config.yaml
arch: "wavenet"
model: "sound classifier"
dataset: "short read English sentences (LibriTTS-R)"
hop_length: 160
input: "log_mel"
win_length: 512
targets: ["voice"]
num_classes: 2
depths: [9]
nesterov: true
adamw_lr_other_params: 0.0026
steps: 30500
batch_size: 128
lr_schedule: "cosine"
Rows from block 4, named by matrix and row number. Rows with one number belong to one channel. Each number is 50 + 12 x the weight over its row's rms, rounded and kept within 0 to 99. All counts start at 0. After the name is the row's rms in percent of the matrix's.
# filt: filter width-5 conv, dilation 16 (model.blocks.4.filt.weight, 128x128x5), inputs 95-113, a 5 kernel for each
# gate: gate width-5 conv, dilation 16 (model.blocks.4.gate.weight, 128x128x5), inputs 95-113, a 5 kernel for each
filt.30 101:51 65 54 39 53 61 67 53 47 55 41 57 38 57 47 49 66 39 78 46 64 44 45 42 52 39 64 63 54 45 40 48 97 46 46 63 41 30 58 35 40 43 78 77 38 57 43 51 44 70 33 61 42 62 49 58 58 47 68 43 58 34 69 60 41 59 72 44 65 49 40 44 43 42 32 51 48 26 41 45 62 65 15 42 47 50 46 56 23 47 53 45 48 66 61
gate.30 100:54 68 52 48 57 28 65 59 66 60 39 43 59 38 65 41 50 70 48 72 64 56 65 62 44 49 42 59 47 45 38 53 57 41 39 62 44 19 40 44 42 43 49 72 56 57 29 36 65 76 63 48 44 80 56 57 34 63 64 45 50 48 42 46 37 61 16 43 50 51 52 65 57 33 46 49 68 25 41 59 66 31 65 49 54 57 64 47 61 68 55 52 53 42 40
filt.31 100:67 58 68 37 39 73 46 47 30 42 58 46 33 54 34 39 39 70 62 60 42 72 22 41 49 54 38 49 62 39 40 28 54 57 42 39 37 47 60 60 35 34 28 73 58 42 61 51 26 58 61 60 49 44 60 47 40 43 48 57 66 65 52 62 84 58 29 59 41 38 59 41 46 59 51 41 47 61 49 48 71 61 53 18 33 43 41 59 57 64 46 44 51 43 42
gate.31 100:45 69 42 31 56 45 66 58 48 58 55 59 46 44 61 61 43 56 44 55 49 66 67 26 35 50 58 46 35 68 45 70 71 37 27 32 31 56 50 41 44 53 47 28 44 40 43 60 40 46 65 50 54 45 37 55 50 61 32 45 51 48 56 57 45 41 58 57 26 46 58 81 55 61 57 36 67 53 72 46 48 44 72 51 64 64 63 19 39 47 33 47 56 77 58
filt.32 104:58 59 60 24 32 71 54 43 64 46 53 42 39 52 64 68 24 33 38 65 57 52 30 59 59 51 44 46 39 51 60 25 62 60 43 69 31 56 32 52 38 58 61 36 68 50 46 43 33 68 61 58 38 37 47 51 45 60 59 50 40 48 54 53 47 49 59 58 39 53 53 54 55 54 51 40 32 50 36 39 65 57 21 45 55 67 32 43 28 57 43 52 64 51 37
gate.32 101:47 23 48 30 21 50 32 59 17 43 48 58 47 55 65 52 50 33 46 41 46 46 60 49 65 47 52 62 63 38 28 52 48 38 30 26 63 54 54 40 59 58 37 53 54 24 43 37 50 39 43 62 30 60 47 50 41 57 52 49 42 56 50 53 38 56 22 60 47 56 51 61 59 40 49 54 33 35 44 41 63 59 67 64 46 48 61 66 46 41 65 39 44 34 48
filt.33 099:54 55 35 54 53 52 45 43 62 54 45 47 38 56 72 51 57 54 25 62 53 52 50 73 72 44 47 42 63 45 41 58 34 17 56 48 58 35 63 66 32 34 50 51 73 71 48 64 45 61 36 18 75 33 52 62 51 47 59 55 51 44 36 53 60 64 44 67 50 40 46 38 34 59 59 57 36 68 55 53 70 66 53 68 59 68 53 73 25 52 45 56 66 51 34
gate.33 103:59 48 38 46 68 60 52 44 68 47 54 56 60 38 65 40 49 57 53 58 37 50 55 48 64 59 40 61 48 48 40 68 55 47 46 43 54 58 53 40 70 52 65 63 50 30 36 30 47 45 51 47 61 45 37 40 65 53 51 59 41 70 40 52 34 62 54 56 56 59 52 46 63 35 42 57 44 64 47 50 30 42 64 80 48 42 35 60 42 47 52 57 39 44 42
filt.34 100:66 63 86 72 47 65 61 69 52 66 48 56 46 50 65 51 49 37 35 28 46 61 38 49 45 52 65 48 40 41 37 30 56 28 54 50 50 47 46 67 42 27 64 34 67 40 48 46 59 49 66 57 81 47 24 46 48 46 53 48 40 53 64 59 33 55 69 66 70 49 52 51 59 59 45 69 51 49 75 56 73 63 60 49 71 46 63 49 39 16 36 34 39 43 40
gate.34 101:57 52 47 52 66 40 65 52 48 46 47 65 48 53 42 46 35 54 54 72 63 50 37 65 52 56 69 68 70 48 31 47 48 28 35 59 50 47 38 47 63 66 49 53 54 39 43 51 35 51 54 55 48 62 52 51 48 51 57 31 56 57 50 50 41 50 69 58 65 47 35 44 57 57 56 38 42 71 51 44 35 47 40 75 44 58 53 46 42 57 40 57 41 39 50
filt.35 101:51 57 59 34 53 54 40 54 52 53 50 47 46 51 45 63 45 57 43 58 36 58 37 62 53 58 46 49 46 57 56 44 67 48 37 50 60 72 32 63 57 61 48 47 56 28 67 53 58 41 74 66 58 57 49 41 55 71 38 56 42 42 29 61 57 28 52 55 52 54 55 44 78 47 56 45 54 45 58 70 33 64 42 62 41 36 28 75 32 68 39 55 42 70 52
gate.35 099:49 46 52 44 38 44 56 44 76 45 51 55 68 47 53 62 38 56 50 52 53 58 53 65 53 47 63 74 51 46 60 59 51 63 35 49 55 58 45 42 35 65 50 43 47 40 40 35 46 28 48 35 58 39 49 57 60 52 43 42 46 73 62 64 62 49 66 51 63 53 57 54 42 36 55 41 62 72 36 72 45 47 74 84 30 59 53 43 64 44 40 45 49 39 53
filt.36 102:47 53 37 48 36 49 51 14 36 44 56 56 58 40 58 48 61 59 25 44 54 44 57 73 57 58 47 52 59 56 24 38 49 33 42 47 65 51 39 50 71 41 48 29 33 44 51 59 45 43 58 26 40 63 28 47 58 39 55 56 63 55 40 45 49 43 42 54 67 33 52 46 36 49 52 52 41 35 53 59 42 71 59 39 57 20 45 71 34 32 49 39 41 62 48
gate.36 101:54 49 45 54 56 63 54 32 59 54 59 59 56 56 49 51 64 56 47 50 63 33 60 65 32 73 44 69 50 65 36 33 32 56 54 28 53 73 46 46 56 57 55 38 60 43 56 50 48 45 47 47 85 46 74 30 55 47 53 50 44 54 46 47 35 66 54 22 75 43 44 62 53 48 58 43 65 71 42 53 58 19 41 39 53 54 58 77 71 67 44 52 45 51 53
filt.37 100:46 42 45 45 45 49 63 57 48 19 52 61 52 50 51 64 50 46 49 36 61 39 66 28 56 55 56 59 38 47 57 66 35 48 18 70 60 33 50 60 43 29 39 66 60 53 70 45 43 40 46 51 54 34 71 50 42 63 66 38 60 26 53 43 31 25 50 46 49 53 59 58 55 39 37 60 34 49 58 42 79 37 84 64 66 82 47 46 50 74 56 57 39 49 51
gate.37 102:67 36 51 40 64 64 27 61 52 64 53 71 59 54 42 55 56 54 58 45 63 54 74 60 66 66 66 45 53 38 35 55 38 52 60 57 53 52 49 70 47 30 23 35 54 45 48 83 40 43 52 39 51 57 44 43 53 47 50 41 55 55 70 55 59 42 46 62 35 64 41 69 51 59 52 54 82 35 30 63 55 59 62 73 07 39 41 63 31 54 49 55 46 56 76
filt.38 100:52 42 59 61 59 58 45 50 38 35 56 43 34 50 47 56 38 49 37 51 68 67 33 34 31 63 63 44 51 48 50 54 61 50 86 35 63 54 69 69 54 29 29 65 51 56 45 60 46 76 39 44 30 84 57 50 51 59 42 52 54 54 72 44 54 57 45 47 45 44 47 52 66 52 39 71 49 54 48 65 33 64 54 34 48 25 57 67 49 67 45 36 56 46 61
gate.38 100:42 45 54 52 54 48 61 24 26 55 48 40 40 45 49 42 54 52 64 65 47 47 62 45 43 46 49 47 49 61 51 43 41 52 22 49 77 59 44 64 60 45 68 55 53 47 46 50 48 47 56 45 54 65 65 43 47 65 62 40 33 67 49 61 43 41 28 50 51 46 51 68 50 62 48 60 48 49 56 48 43 31 75 33 40 39 60 47 56 31 51 40 66 54 54
filt.39 101:47 46 49 56 44 51 43 53 42 35 50 48 46 45 50 74 59 36 51 53 62 36 44 65 45 66 49 46 35 47 56 41 48 51 56 49 53 77 55 43 61 58 72 55 48 43 37 65 38 25 72 55 73 72 45 49 38 56 35 65 42 47 64 23 49 55 31 47 61 62 43 67 52 38 44 45 59 78 48 30 49 65 43 50 46 51 41 47 39 43 44 37 44 44 55
gate.39 103:39 56 60 30 43 58 26 59 34 60 37 62 65 41 39 56 29 55 52 54 54 73 45 47 36 47 43 41 53 35 64 28 40 46 52 46 49 43 64 54 41 54 65 37 48 46 46 43 29 53 61 69 47 51 49 45 58 36 55 45 54 64 57 38 36 45 42 55 24 46 50 53 49 46 54 58 52 40 52 20 48 58 50 58 30 61 31 46 45 55 51 45 49 64 37
filt.40 098:45 54 54 39 26 47 57 42 38 67 31 65 45 37 50 64 50 56 44 66 57 68 48 41 35 45 62 64 53 47 69 72 76 54 34 49 73 62 69 43 47 63 73 48 31 34 59 40 34 80 61 61 44 57 48 43 58 40 60 49 47 59 20 74 40 54 46 47 46 67 66 49 45 63 46 52 61 38 55 57 40 60 49 24 57 72 22 40 45 46 66 56 51 42 61
gate.40 096:39 36 44 44 55 64 54 45 74 40 39 43 32 30 34 53 72 71 34 40 52 48 54 46 43 57 51 54 46 36 62 49 53 73 63 37 59 53 64 59 44 42 47 78 46 62 51 59 45 53 35 49 49 47 56 66 42 56 56 61 45 55 45 64 70 47 45 48 51 53 49 65 50 50 53 40 59 37 34 40 62 46 65 22 43 74 51 42 54 65 61 41 47 49 49
filt.41 102:44 61 50 65 45 55 60 57 57 46 56 55 46 46 39 60 43 61 46 46 54 56 45 52 39 62 56 60 38 59 49 57 62 61 55 47 64 50 44 48 65 59 72 32 80 69 55 52 43 45 47 24 74 36 29 50 57 51 55 48 57 57 47 56 55 42 45 68 55 48 40 53 40 49 38 62 58 56 32 44 50 53 61 41 48 57 75 57 40 38 49 58 64 54 51
gate.41 102:57 26 50 63 46 27 24 33 27 51 43 43 44 45 53 55 44 59 60 65 62 55 77 58 46 56 43 61 49 49 57 67 17 49 55 34 45 42 52 48 31 63 28 61 41 46 60 55 28 58 42 38 41 58 39 58 50 57 35 44 31 63 50 52 50 55 49 50 46 36 56 57 44 63 43 46 62 64 48 46 55 68 58 35 56 69 66 52 31 42 55 71 34 47 48
filt.42 098:46 36 48 57 62 51 36 53 33 49 51 45 52 65 45 83 42 36 53 49 30 52 62 50 43 47 61 55 37 59 55 25 63 51 61 62 48 46 50 60 25 42 52 61 63 63 67 50 47 43 25 31 34 21 36 57 71 36 65 29 50 59 24 52 61 85 50 46 50 44 52 37 46 54 60 36 37 39 66 77 45 65 53 52 26 46 69 54 41 37 40 30 62 43 72
gate.42 097:57 53 31 48 37 57 61 63 45 54 45 55 37 49 37 61 61 58 61 49 65 57 31 47 58 63 47 53 52 35 55 73 43 77 46 15 51 64 32 63 43 54 62 50 57 47 46 36 63 55 57 52 38 57 52 58 54 31 39 61 39 75 54 43 51 65 15 51 45 35 56 58 48 56 41 45 56 57 64 36 53 24 69 43 67 63 36 47 67 43 39 45 57 62 45
filt.43 102:69 39 63 46 68 48 27 43 47 51 41 44 75 43 39 39 46 63 57 76 50 80 28 65 50 54 47 47 51 65 46 69 30 51 85 55 53 40 57 57 62 72 56 61 65 37 69 37 37 55 58 49 60 62 60 42 43 41 52 58 56 57 34 45 48 58 59 39 31 43 40 46 48 69 44 61 60 55 46 52 64 80 58 61 56 37 67 51 65 48 52 49 54 46 39
gate.43 099:36 39 72 56 54 44 15 69 36 28 31 33 62 56 41 66 44 51 46 49 42 63 59 76 59 61 53 73 73 52 57 64 63 55 62 73 46 46 70 40 63 51 50 34 62 60 58 41 29 53 59 38 42 51 64 42 49 41 46 46 49 55 59 48 42 51 24 56 45 62 64 49 43 28 47 61 82 64 63 41 55 63 68 63 54 45 37 59 43 34 59 46 40 49 49
filt.44 099:63 50 36 58 62 41 29 47 58 47 39 48 39 43 60 61 63 39 35 31 43 61 49 66 63 52 45 65 51 71 42 64 39 56 27 45 32 44 37 47 31 39 48 35 58 50 34 43 57 46 93 53 37 68 50 61 66 42 55 52 45 48 50 19 29 70 40 50 48 65 54 35 46 55 47 57 48 54 36 48 59 38 34 69 44 58 30 61 79 31 59 56 46 41 58
gate.44 101:51 35 47 42 76 54 46 20 53 63 45 43 46 44 46 72 43 58 66 53 45 48 48 35 57 58 44 52 44 55 50 61 60 75 41 58 22 47 42 33 57 49 55 47 61 51 29 55 54 48 65 54 45 59 25 44 50 58 57 44 59 60 43 35 59 32 67 48 62 29 46 58 54 43 46 68 50 48 56 60 28 43 49 72 49 71 45 54 30 40 53 61 53 64 41
filt.45 100:24 62 60 62 50 65 34 44 33 43 71 47 46 42 46 42 57 36 35 43 46 66 45 32 32 40 48 44 54 55 32 67 50 52 62 75 54 42 26 63 63 39 49 36 59 55 53 33 44 45 72 42 39 36 53 45 50 36 52 69 57 56 22 70 50 37 61 38 60 47 45 47 45 45 52 37 45 65 61 38 49 47 54 62 61 27 40 32 46 50 59 55 67 70 55
gate.45 100:80 58 65 76 49 50 45 52 69 53 56 49 34 57 38 53 43 69 57 37 46 49 35 50 59 52 56 52 46 52 55 56 57 50 45 69 57 40 52 52 68 55 47 51 53 18 49 57 43 25 52 59 34 24 82 49 57 49 52 39 56 54 61 53 51 45 67 64 46 65 51 57 59 52 50 69 54 62 20 41 43 65 65 22 49 33 44 40 66 59 51 56 53 48 31
filt.46 102:35 58 25 35 63 45 53 51 45 68 60 55 45 50 57 44 54 53 27 69 53 69 29 48 61 48 64 44 34 65 76 58 58 55 39 65 45 39 33 34 39 63 53 66 26 55 39 45 36 53 23 66 68 42 52 66 59 55 62 53 42 46 53 40 40 66 48 61 44 62 47 52 48 64 53 47 37 53 53 40 54 49 60 37 49 55 58 57 56 84 41 38 57 63 53
gate.46 098:18 62 65 49 28 45 59 56 54 28 59 49 61 65 50 51 42 49 42 49 61 38 54 50 43 50 44 64 52 40 43 37 61 48 74 70 50 28 42 57 45 42 38 60 44 45 28 58 48 65 48 59 51 63 39 56 53 67 44 53 52 47 44 36 54 44 44 15 48 51 44 44 45 65 42 46 49 52 43 52 61 65 41 64 53 41 31 39 43 55 31 45 44 52 57