config.toml
arch = "wavenet"
model = "sound classifier"
dataset = "short read English sentences (LibriTTS-R)"
train_examples = 26041
gain_aug_db = 6
noise_aug = 0.002
n_mels = 64
hop_length = 160
input = "log_mel"
spec_augment = true
win_length = 512
targets = ["voice"]
num_classes = 2
norm = "batchnorm"
depths = [9]
kernel_size = 5
stem = "single"
widths = [128]
label_smoothing = 0.2
loss = "cross_entropy"
init = "trunc_normal_002"
residual_init = "scaled_by_depth"
optimizer = "normuon"
muon_scale = "original"
learning_rate = 0.031
momentum = 0.9
nesterov = true
orthogonalizer = "polar_express"
adamw_lr_other_params = 0.0026
max_grad_norm = 1.0
max_steps = 30500
batch_size = 128
epochs = 149.9
lr_schedule = "cosine"
final_lr_fraction = 0
warmup_steps = 1520
weight_decay = 0.004
adamw_weight_decay_other_params = 0.05
Rows from block 2, named by matrix and row number. Rows with one number belong to one channel. Each number is 128 + 32 x the weight over its row's rms, rounded and kept within 0 to 255. All counts start at 0. Numbers have three digits each. After the name is the row's rms in percent of the matrix's.
# filt: filter width-5 conv, dilation 4 (model.blocks.2.filt.weight, 128x128x5), inputs 32-63, a 5 kernel for each
# gate: gate width-5 conv, dilation 4 (model.blocks.2.gate.weight, 128x128x5), inputs 32-63, a 5 kernel for each
filt.95 099:169125111125126104144172131171121125074144081100096051109148132128121092135173091151130111057116118141085123068093097103101105092181155099125161151138113144161064062131128167109153091126078099124102058178094077202116159131145121161190088085096093153108100111094144118114193146060164131116075054085190133108132137171100134119138155123106160157081145118139152176131171167171084118100099159107194092077070079123168119109166143156136100085100077096108169170109146117134165102149137110
gate.95 101:166156144188126149145130110071134093122173181107111148062124126124155094134084124077192168139124115086152123098090091134154131163154163131141091138159091141051098152060076098130145097028156181128198184106113161145151132117222169160123071100185184119094116122167113127132059142129125156155111169151105099107163120152128153120133174130132129133044053119120112132139117106113101072117179121124068164195089181175110172064121140130152111084155092159146180157138127180125138121108144109
filt.96 104:143145148114143124080158207132082145140113145172093238179126130129157120166135150091137136067208118138132089055103128108124105087163123087149090120135051166144106117130175127194137169108184203036116141141091135154127148122152137108073017067099102100104140165110150130125136100070184145151134135151137141115138100156067134147103126105141120129117160131153109085102154153133064121142150129151221128089119188080130131154122122173116199101100141089158151110189157154155190129119117096
gate.96 099:139093126124093130131143140161108151112061161156142185145211136094137138132153136164136152226112132158156153189085093087209151103181171184111178109084106144163143114071060174129121091140154176116093123108167145094169137124156118099126095211150064134098154127129164118157189120093044084137145128145133181185105153168140150136111125132178154166094127126118130100089156125187116139113093119099149096125142184137124152092079094124144161116110165123138144077137135139148103130126146159
filt.97 102:103161135157102130043132103131148130096137115128091248137146144080108123115101143058140186119096158122027117160118185123149139172125191075143100131094063117141187145066097128080163175144123109154085162135100145191151186133173110012175147080100089174144079158163167136095141091103118161145138108102124116112136164160102141122156133106093118123194146131136099112091103105090138142137123129134084114234125114091068123174146148129123144117147104105135130130138097151187128151174135125
gate.97 105:125163137122111124118079093195137110123126190109156097075131092142108139125098129094085151051147072088160166131164170064117077127117159092090131136125086071088168123138089102055163123110110105178202126072181084178160212210138114132100117127151103072112127124119098162158118114118031149129109121129142071172149148150147146109152093116117079147119152142154087109058162091067111172111118134126138178129173145172095130082101154127118098117140201125151150155161155113113111132118137115
filt.98 100:155133160130120106126115144087175088154073129191155103255122150152088114089164123157126152044132147096108178206096104157122139039200147130147111122089138095181091165105108103111112152086100118112144116090139188165133140144124108188194087152123180109078140133085092124116107061157165099124120137057090175190142142163138128154127129140116104101143179100120128158127125144184124114139108128178166141167150115104166107104166085085143122155202140098053148191100147138130159139136129104
gate.98 098:066128131180113175139123115161125116124113158177127158121130120109130125125131157179136067169098071138155090165083082108076118177088139149129138151153120127112083032121137122141117099091131157110179121128132102168135085169177211090075113048162156125133141125151146114142099135116129115110150172130144167121126066145100098140102146108172179171083152119181144090175098110179083113127120116143163142165136180063110095150123085142113106120157136139102104110143105110135125129105135110
filt.99 100:132156114130107066153171141150147161051098159189075150087145146066139097110130121114074108027097111117060079177111099169165144138133142153133153164124193107119120113148147101102132158116136092129157107121135172145084139164154068032106166069131117169194116157099124136122071111181116153096110172102146106158127129127153152139111158120083147197134164136137086129100106041065115131150133109141149033110145091101092155147108099066122092108112181136150138141157055128121161107131122146
gate.99 098:143182119136112103142088138118127139127114190068130210225147183101119111109157115126115144131101126097144170127175153142103149193184107103142141143139142076091121142165115121123108111118093156130085103128082161065133100117145138143112222138107116163203149145128133112139203148131109130140119148063123140167148093166085132161132104136160126147096110152128157144171129144231143093078140116089092113100156217059113115105101094069143152115056087122137138145164150126122123125108128128
filt.100 100:143150121093125093110106118077090078155089123162132183151169135088144101149051048076110118149099142168141186173136187166171194091117116128103128116076183174070086177109146135111117144102095171065138124157130158202162121193103143148100110144144139070139162157160093105120030109077162093164093174078131184106125179147135129067138126082140120092082104107167125150156077057157067129140104116133155115114120092134127150166105064144120133158073094186108135116115165134115109142128138117
gate.100 100:123109093180097170078112117144194091153151117091115180181099118096107153141156096138125130110115159112149076108137133115092145145096170126069145179128118135073208146136075043160119115167070134169133144148181103090084130112099117099138167234080182118091164128140092170129153144160129123128101148172186140063116115120077172145072129103107190157167123140161134117112174060153093106169152137156137099154112157080118064138136117165150164122170096139099115119121101156120135096132145096
filt.101 101:100096095133152128135097121214116127102186146101119108131133120099141148077122119095156139143170178100067076110149156144127142159169152113159148153107148137121089103132122183140167136131115128137173110101153162054138170115142108129110054119117155096112154128116139109150087130084097124160142144172098125103073092109120109112144119100120184111127140143122109152084110179087155134142112146093122142159121083134111148101147131142100131124134071145104183108081138191116092128147114133
gate.101 103:125171106142089137127123155143124132156096059144111169078204086110092151129113143119138098112020115194198103070145060157098178145128143186140174189089175155080102108155138145161105135175152170098116143108089168116116140133094159168102128196091010080207147121139134144147140093132106128121127123106128132122107131147126136138107138183111177121114098099109071136123141165158100133177105086121126166081159150153136175177116125168116078139138110169121136161158122123112119143164132113
filt.102 101:116097146102178109139080086153132121161095175093093046141139155122096112145121205157041133156109079135103111162116142023175137129130138179131115060076125152130077138184172120121161152082074099149101109122162174089107138143085116069068158129132167144125078159094134125119093148145125132118090154119122114163158136118175158111138139054137073131171174165143160132088155140076186124083144151153104069101130145086151133166135124133114157164054100152113092150154124110139125141143132163
gate.102 099:113143106165085084121113144161147131086075111147085090125129138102110129110151159117112128074085156139099107005177160098113164127132094166072127108130168185109173122120123165138129188116128164162116088157087120161169128101103115145139132146045152157133133100134078131137049118117108095131084164151162156098152160178156140156104133142120139149100115163116113126170079144075138134084155134104152100150121175117158161136099126060159110062079160114113140164158118154173155115154132171