config = dict(
    noise_aug=0.002,
    targets=['voice'],
    num_classes=2,
    norm='batchnorm',
    residual_init='scaled_by_depth',
    optimizer='normuon',
    nesterov=True,
    orthogonalizer='polar_express',
    adamw_lr_other_params=0.0026,
    grad_clip=1.0,
    lr_schedule='cosine',
    final_lr_fraction=0,
    warmup_steps=1520,
    weight_decay=0.004,
)
Rows from block 3, named by matrix and row number. Rows with one number belong to one channel. Each number is 500 + 40 x the weight over its row's rms, rounded and kept within 0 to 999. All counts start at 0. Numbers have three digits each. After the name is the row's rms in percent of the matrix's.
# filt: filter width-5 conv, dilation 8 (model.blocks.3.filt.weight, 128x128x5), inputs 96-127, a 5 kernel for each
# gate: gate width-5 conv, dilation 8 (model.blocks.3.gate.weight, 128x128x5), inputs 96-127, a 5 kernel for each
filt.97 096:507533513511463459560544538427565453513525465522477580465530514537508463536460423486509568519576514553524584566522478494532492449489449494453535559505503566499583463505513450518466513516431514509509508515471488542516506512506488581495482520485501525518517555511493510555491480535469461556493421506493520508478460451502493497473583447514464496521530487542446572470525577537508557465434435494524500558475521493468448511486450526509431441466486616470471518548557458513549483482487497
gate.97 100:403478536482488484533520496463560518420517462537575488477460473574589557463494516588520505466448548550442503512565519507485534487484454500499513521473506480486519588549452524552499432487575458427544434437521459446476431485436515517473451509538502524508512426526424435521549525549471464461510524571443577454501506449505574572552462531426527472525454527511527508463472538474508520514522529541478515524454494519500508460514435523544551527486468552488516550505454561561506522532483502
filt.98 101:455483497506503517465515485469474435555609443500427494545490524523527523418494531568543533513532456444505536505456528480455457487522541537557466519489556487503513509579511449438519518594473582503523523459433505533488499495495459527501573463534475512489471528554472500491550458523478499447441545499572484453443513492493468502567538541460527481458500510437542498490495533554511546541455519470446470523479463475571470577509516515603506483553554484493472539477516549433442471553459510
gate.98 100:548477499466503536497452539427488516402507494480571486431483455513553445530466495516516516536441419449569487471499492521527495479531471457443533558519486506438524497529521445475484509492484477423487558502454501449458486480506480456521470448528519474506484476555563476487463541443498532443574418480548468516445481532518545510450491474543482501469580537534450484403469555469495497570523440573511557455525478504503544519455487468487483579447474506583512421632530496495553473545497459
filt.99 099:497528529495486415587532461432517501495581490507507530446473484530529523509491483494568518430509438483425485438492544541483491477521499499567468490491465432446559461507483547574466437512525541490513481475453535516463494447493515499572476507515508433518502509527465460515496463567454551465485493457481464483543504480503459500504506518449480491483527409444548509426493479470447524460533591553542502536533518504551494518477489509470503470531440501535527502492535528412498503534487575
gate.99 098:476451456487578556423468507577552447481476448499458482585519502574433464581417503474440487525436470553459463491462513417478463516496476522478474432546533445528461425463446484448488568500442458517469529498545503483549530498515513414488494556518473497501442470579554508481529489442490490499511425499518565543397487554501559467470485567532466498453499497561513525543563515491472529559504496522545437474519484527553491540482584512519584545453417533458497536520470533501460546473558441
filt.100 098:491495515488489487541516424622478518523481560526497538508460444493599439440485534516419593556534460472481488471538521511500485396528549500477517522466524413455468545570580486429461491524427586491504478537475482489468523529517476542475559513480517460517475469524468418408539548525535525463529428481473524507517443482503624532547484482495534495484521482498554576469454553442484478483433527471549478466447505487495504535487565471478547477529521484483558455468575430531510518554485489
gate.100 099:437526482535518558496505478485466486541430559521521524492547479418427520465506484481477497559555426464501512436487594518504531537446544453490520452513502502484398484468494513467547507433450564499503471491486509518498507551466518515466574499475492511524448488551487496520461486475473536513556394430569483535584467412500551512470465494477507512454508517441584413486550496487493441504525471589494496515518564511539510550518507533538519452522489561488382539467474504459530477516437564
filt.101 101:503555506521468528513481433491428482486505490441413522530525458469511523522500518559533431467546540516509506533451522495512493473516515428545549550485447536508513419565531434498488466587507601514436483497471429475519497475482461507474470468517506505481441438521451486491454459493496479466565469534494534479515482499438472534498537446501520509491481533471571547528537496485521446458532492578484485484464520472494505539528561425496502501477503422629451523361607574490506496450488485
gate.101 099:554482503509484515486515550461572490495556447425502467526455560477513499523493485603510539458466471528483503526476486489521451477544482447457437432551580474530426504615479605515475507411630534517498527463467465512541546436494560501474550484509489472485512485493530524471448507480449437475514436500538461495430521416477488507529520517512506462501476471514538547480526498457464427394510441547518490508515452486537463516481526542560510500461515507487477511574510483526492518472516507
filt.102 101:520521502502524500471462522507518511506505538513483485505489479446493511513543533464455532461562495668475476480486494475470473472468456496424482419399481505533517494464550495565459464472540499500495493509534484459510487531452495515457466487508509507502525528430468442457544516477529496545547452460548499504482459476520480447478534506508473482475523550521515515521476478505486526444545447529519519477520518529508571472512482509483503497508600448477501527488420467581447475517476565
gate.102 099:503539488485486475501648469512556533523468514470532536495475530560519566495560546386461520490473510500482529499492557522558551513486527520461461502520468487496502468435487493504457511488440562566427521480492538487510472535472496517458534530525519517474468496543466463513489472517466521561449438526463505475582503467497513521489502502487469491535441530526564497516435489514531510505467523506567494558471533519541541453486511515516525474488518476461482531437543476505471438543463474
filt.103 099:463469511497489480497431550494518484488497454522478518530437501472459471537545550450553497555515502493471515540481489507448447494439517498569513474473480549514532491554493478562470515473500514572498471512512445510501499455463480495464477500460489509469452518457429483433448480548622502484439552427465454521520527571414498550528529530487475546472423472423459475514488458534547560451436527465498520459531504544473535478502497548502568493422582521560466449486532546559576480490454517
gate.103 096:465511515521454466444565443543533481499428475542550505546564480576617559528535513477444528509502582462464488573539556481559486501487472525469475617505533480498503522541540533477541435569494507589508506495424513464476514464494509490455492541549462518509437438495486479514466479495492528520448429515462491492504538518492528533526498476482476538567590527520548496511512455499531542485407544429509431482471467531523479520540475528522587510497478456503474458543517484437571565484510505
filt.104 099:516477497490537446417442536541498573565518579505519544463482500518515505458499525462535583458564459534527483515478495531527522468537540433496548500527463475485548479535570463581458461538572577558509494583521465502455563489527466533456448533527535487527503473453474513512486523517477464490591547428525437524455528454499515559497462456525454464481481514533521559468521492509557439456512512571510487518524525433524520521556444477512537506506462416579547526523490383527425506522479551
gate.104 099:493532519523489512524519486483477433476482504503451559465475492523515471450589487456531548577531531525484531522526483459496527563525541487557517524540570550525535464534508444515530483516521522535498496524537461549517511540534492514491489521524519544484482445484564524534508381444464488468456494557426474461489437481566509485458486491468468472486474513500574541503480533438512472577497576553536523529473479476573511504459498506550486576558527500500553487478551399521544531465566428
filt.105 100:513455483451489447483488417504524556472472471501546474475532545471479474483465491493520552519614502481472476550492500506475459538520500524526470544428518509535482524516544526425519557418535532510535518456508554514517562549480545466543451479604457512477501457452482581555525533472514463551477392531525461538478505481514497481523491489478483554521531442528466530482478517553482518520435446504520492457476491539472433514466437462538457487463489449472560470520432475502474499533576472
gate.105 100:470472465520490469528489435535434471495493569438491493565475492503451506436508527506491505553506531531513486517456529461490541535499531462513566458463591505567471407512548549507446397489425461459479551517440452522559521515528460452482496552555563518545450489541521492535400583487483455511525628506524522478523528519530400441497524479509481500566513552492472465514452577541577464494493466481475487509517512429461503517441493525517524497518520424532416515440405483555479508476505557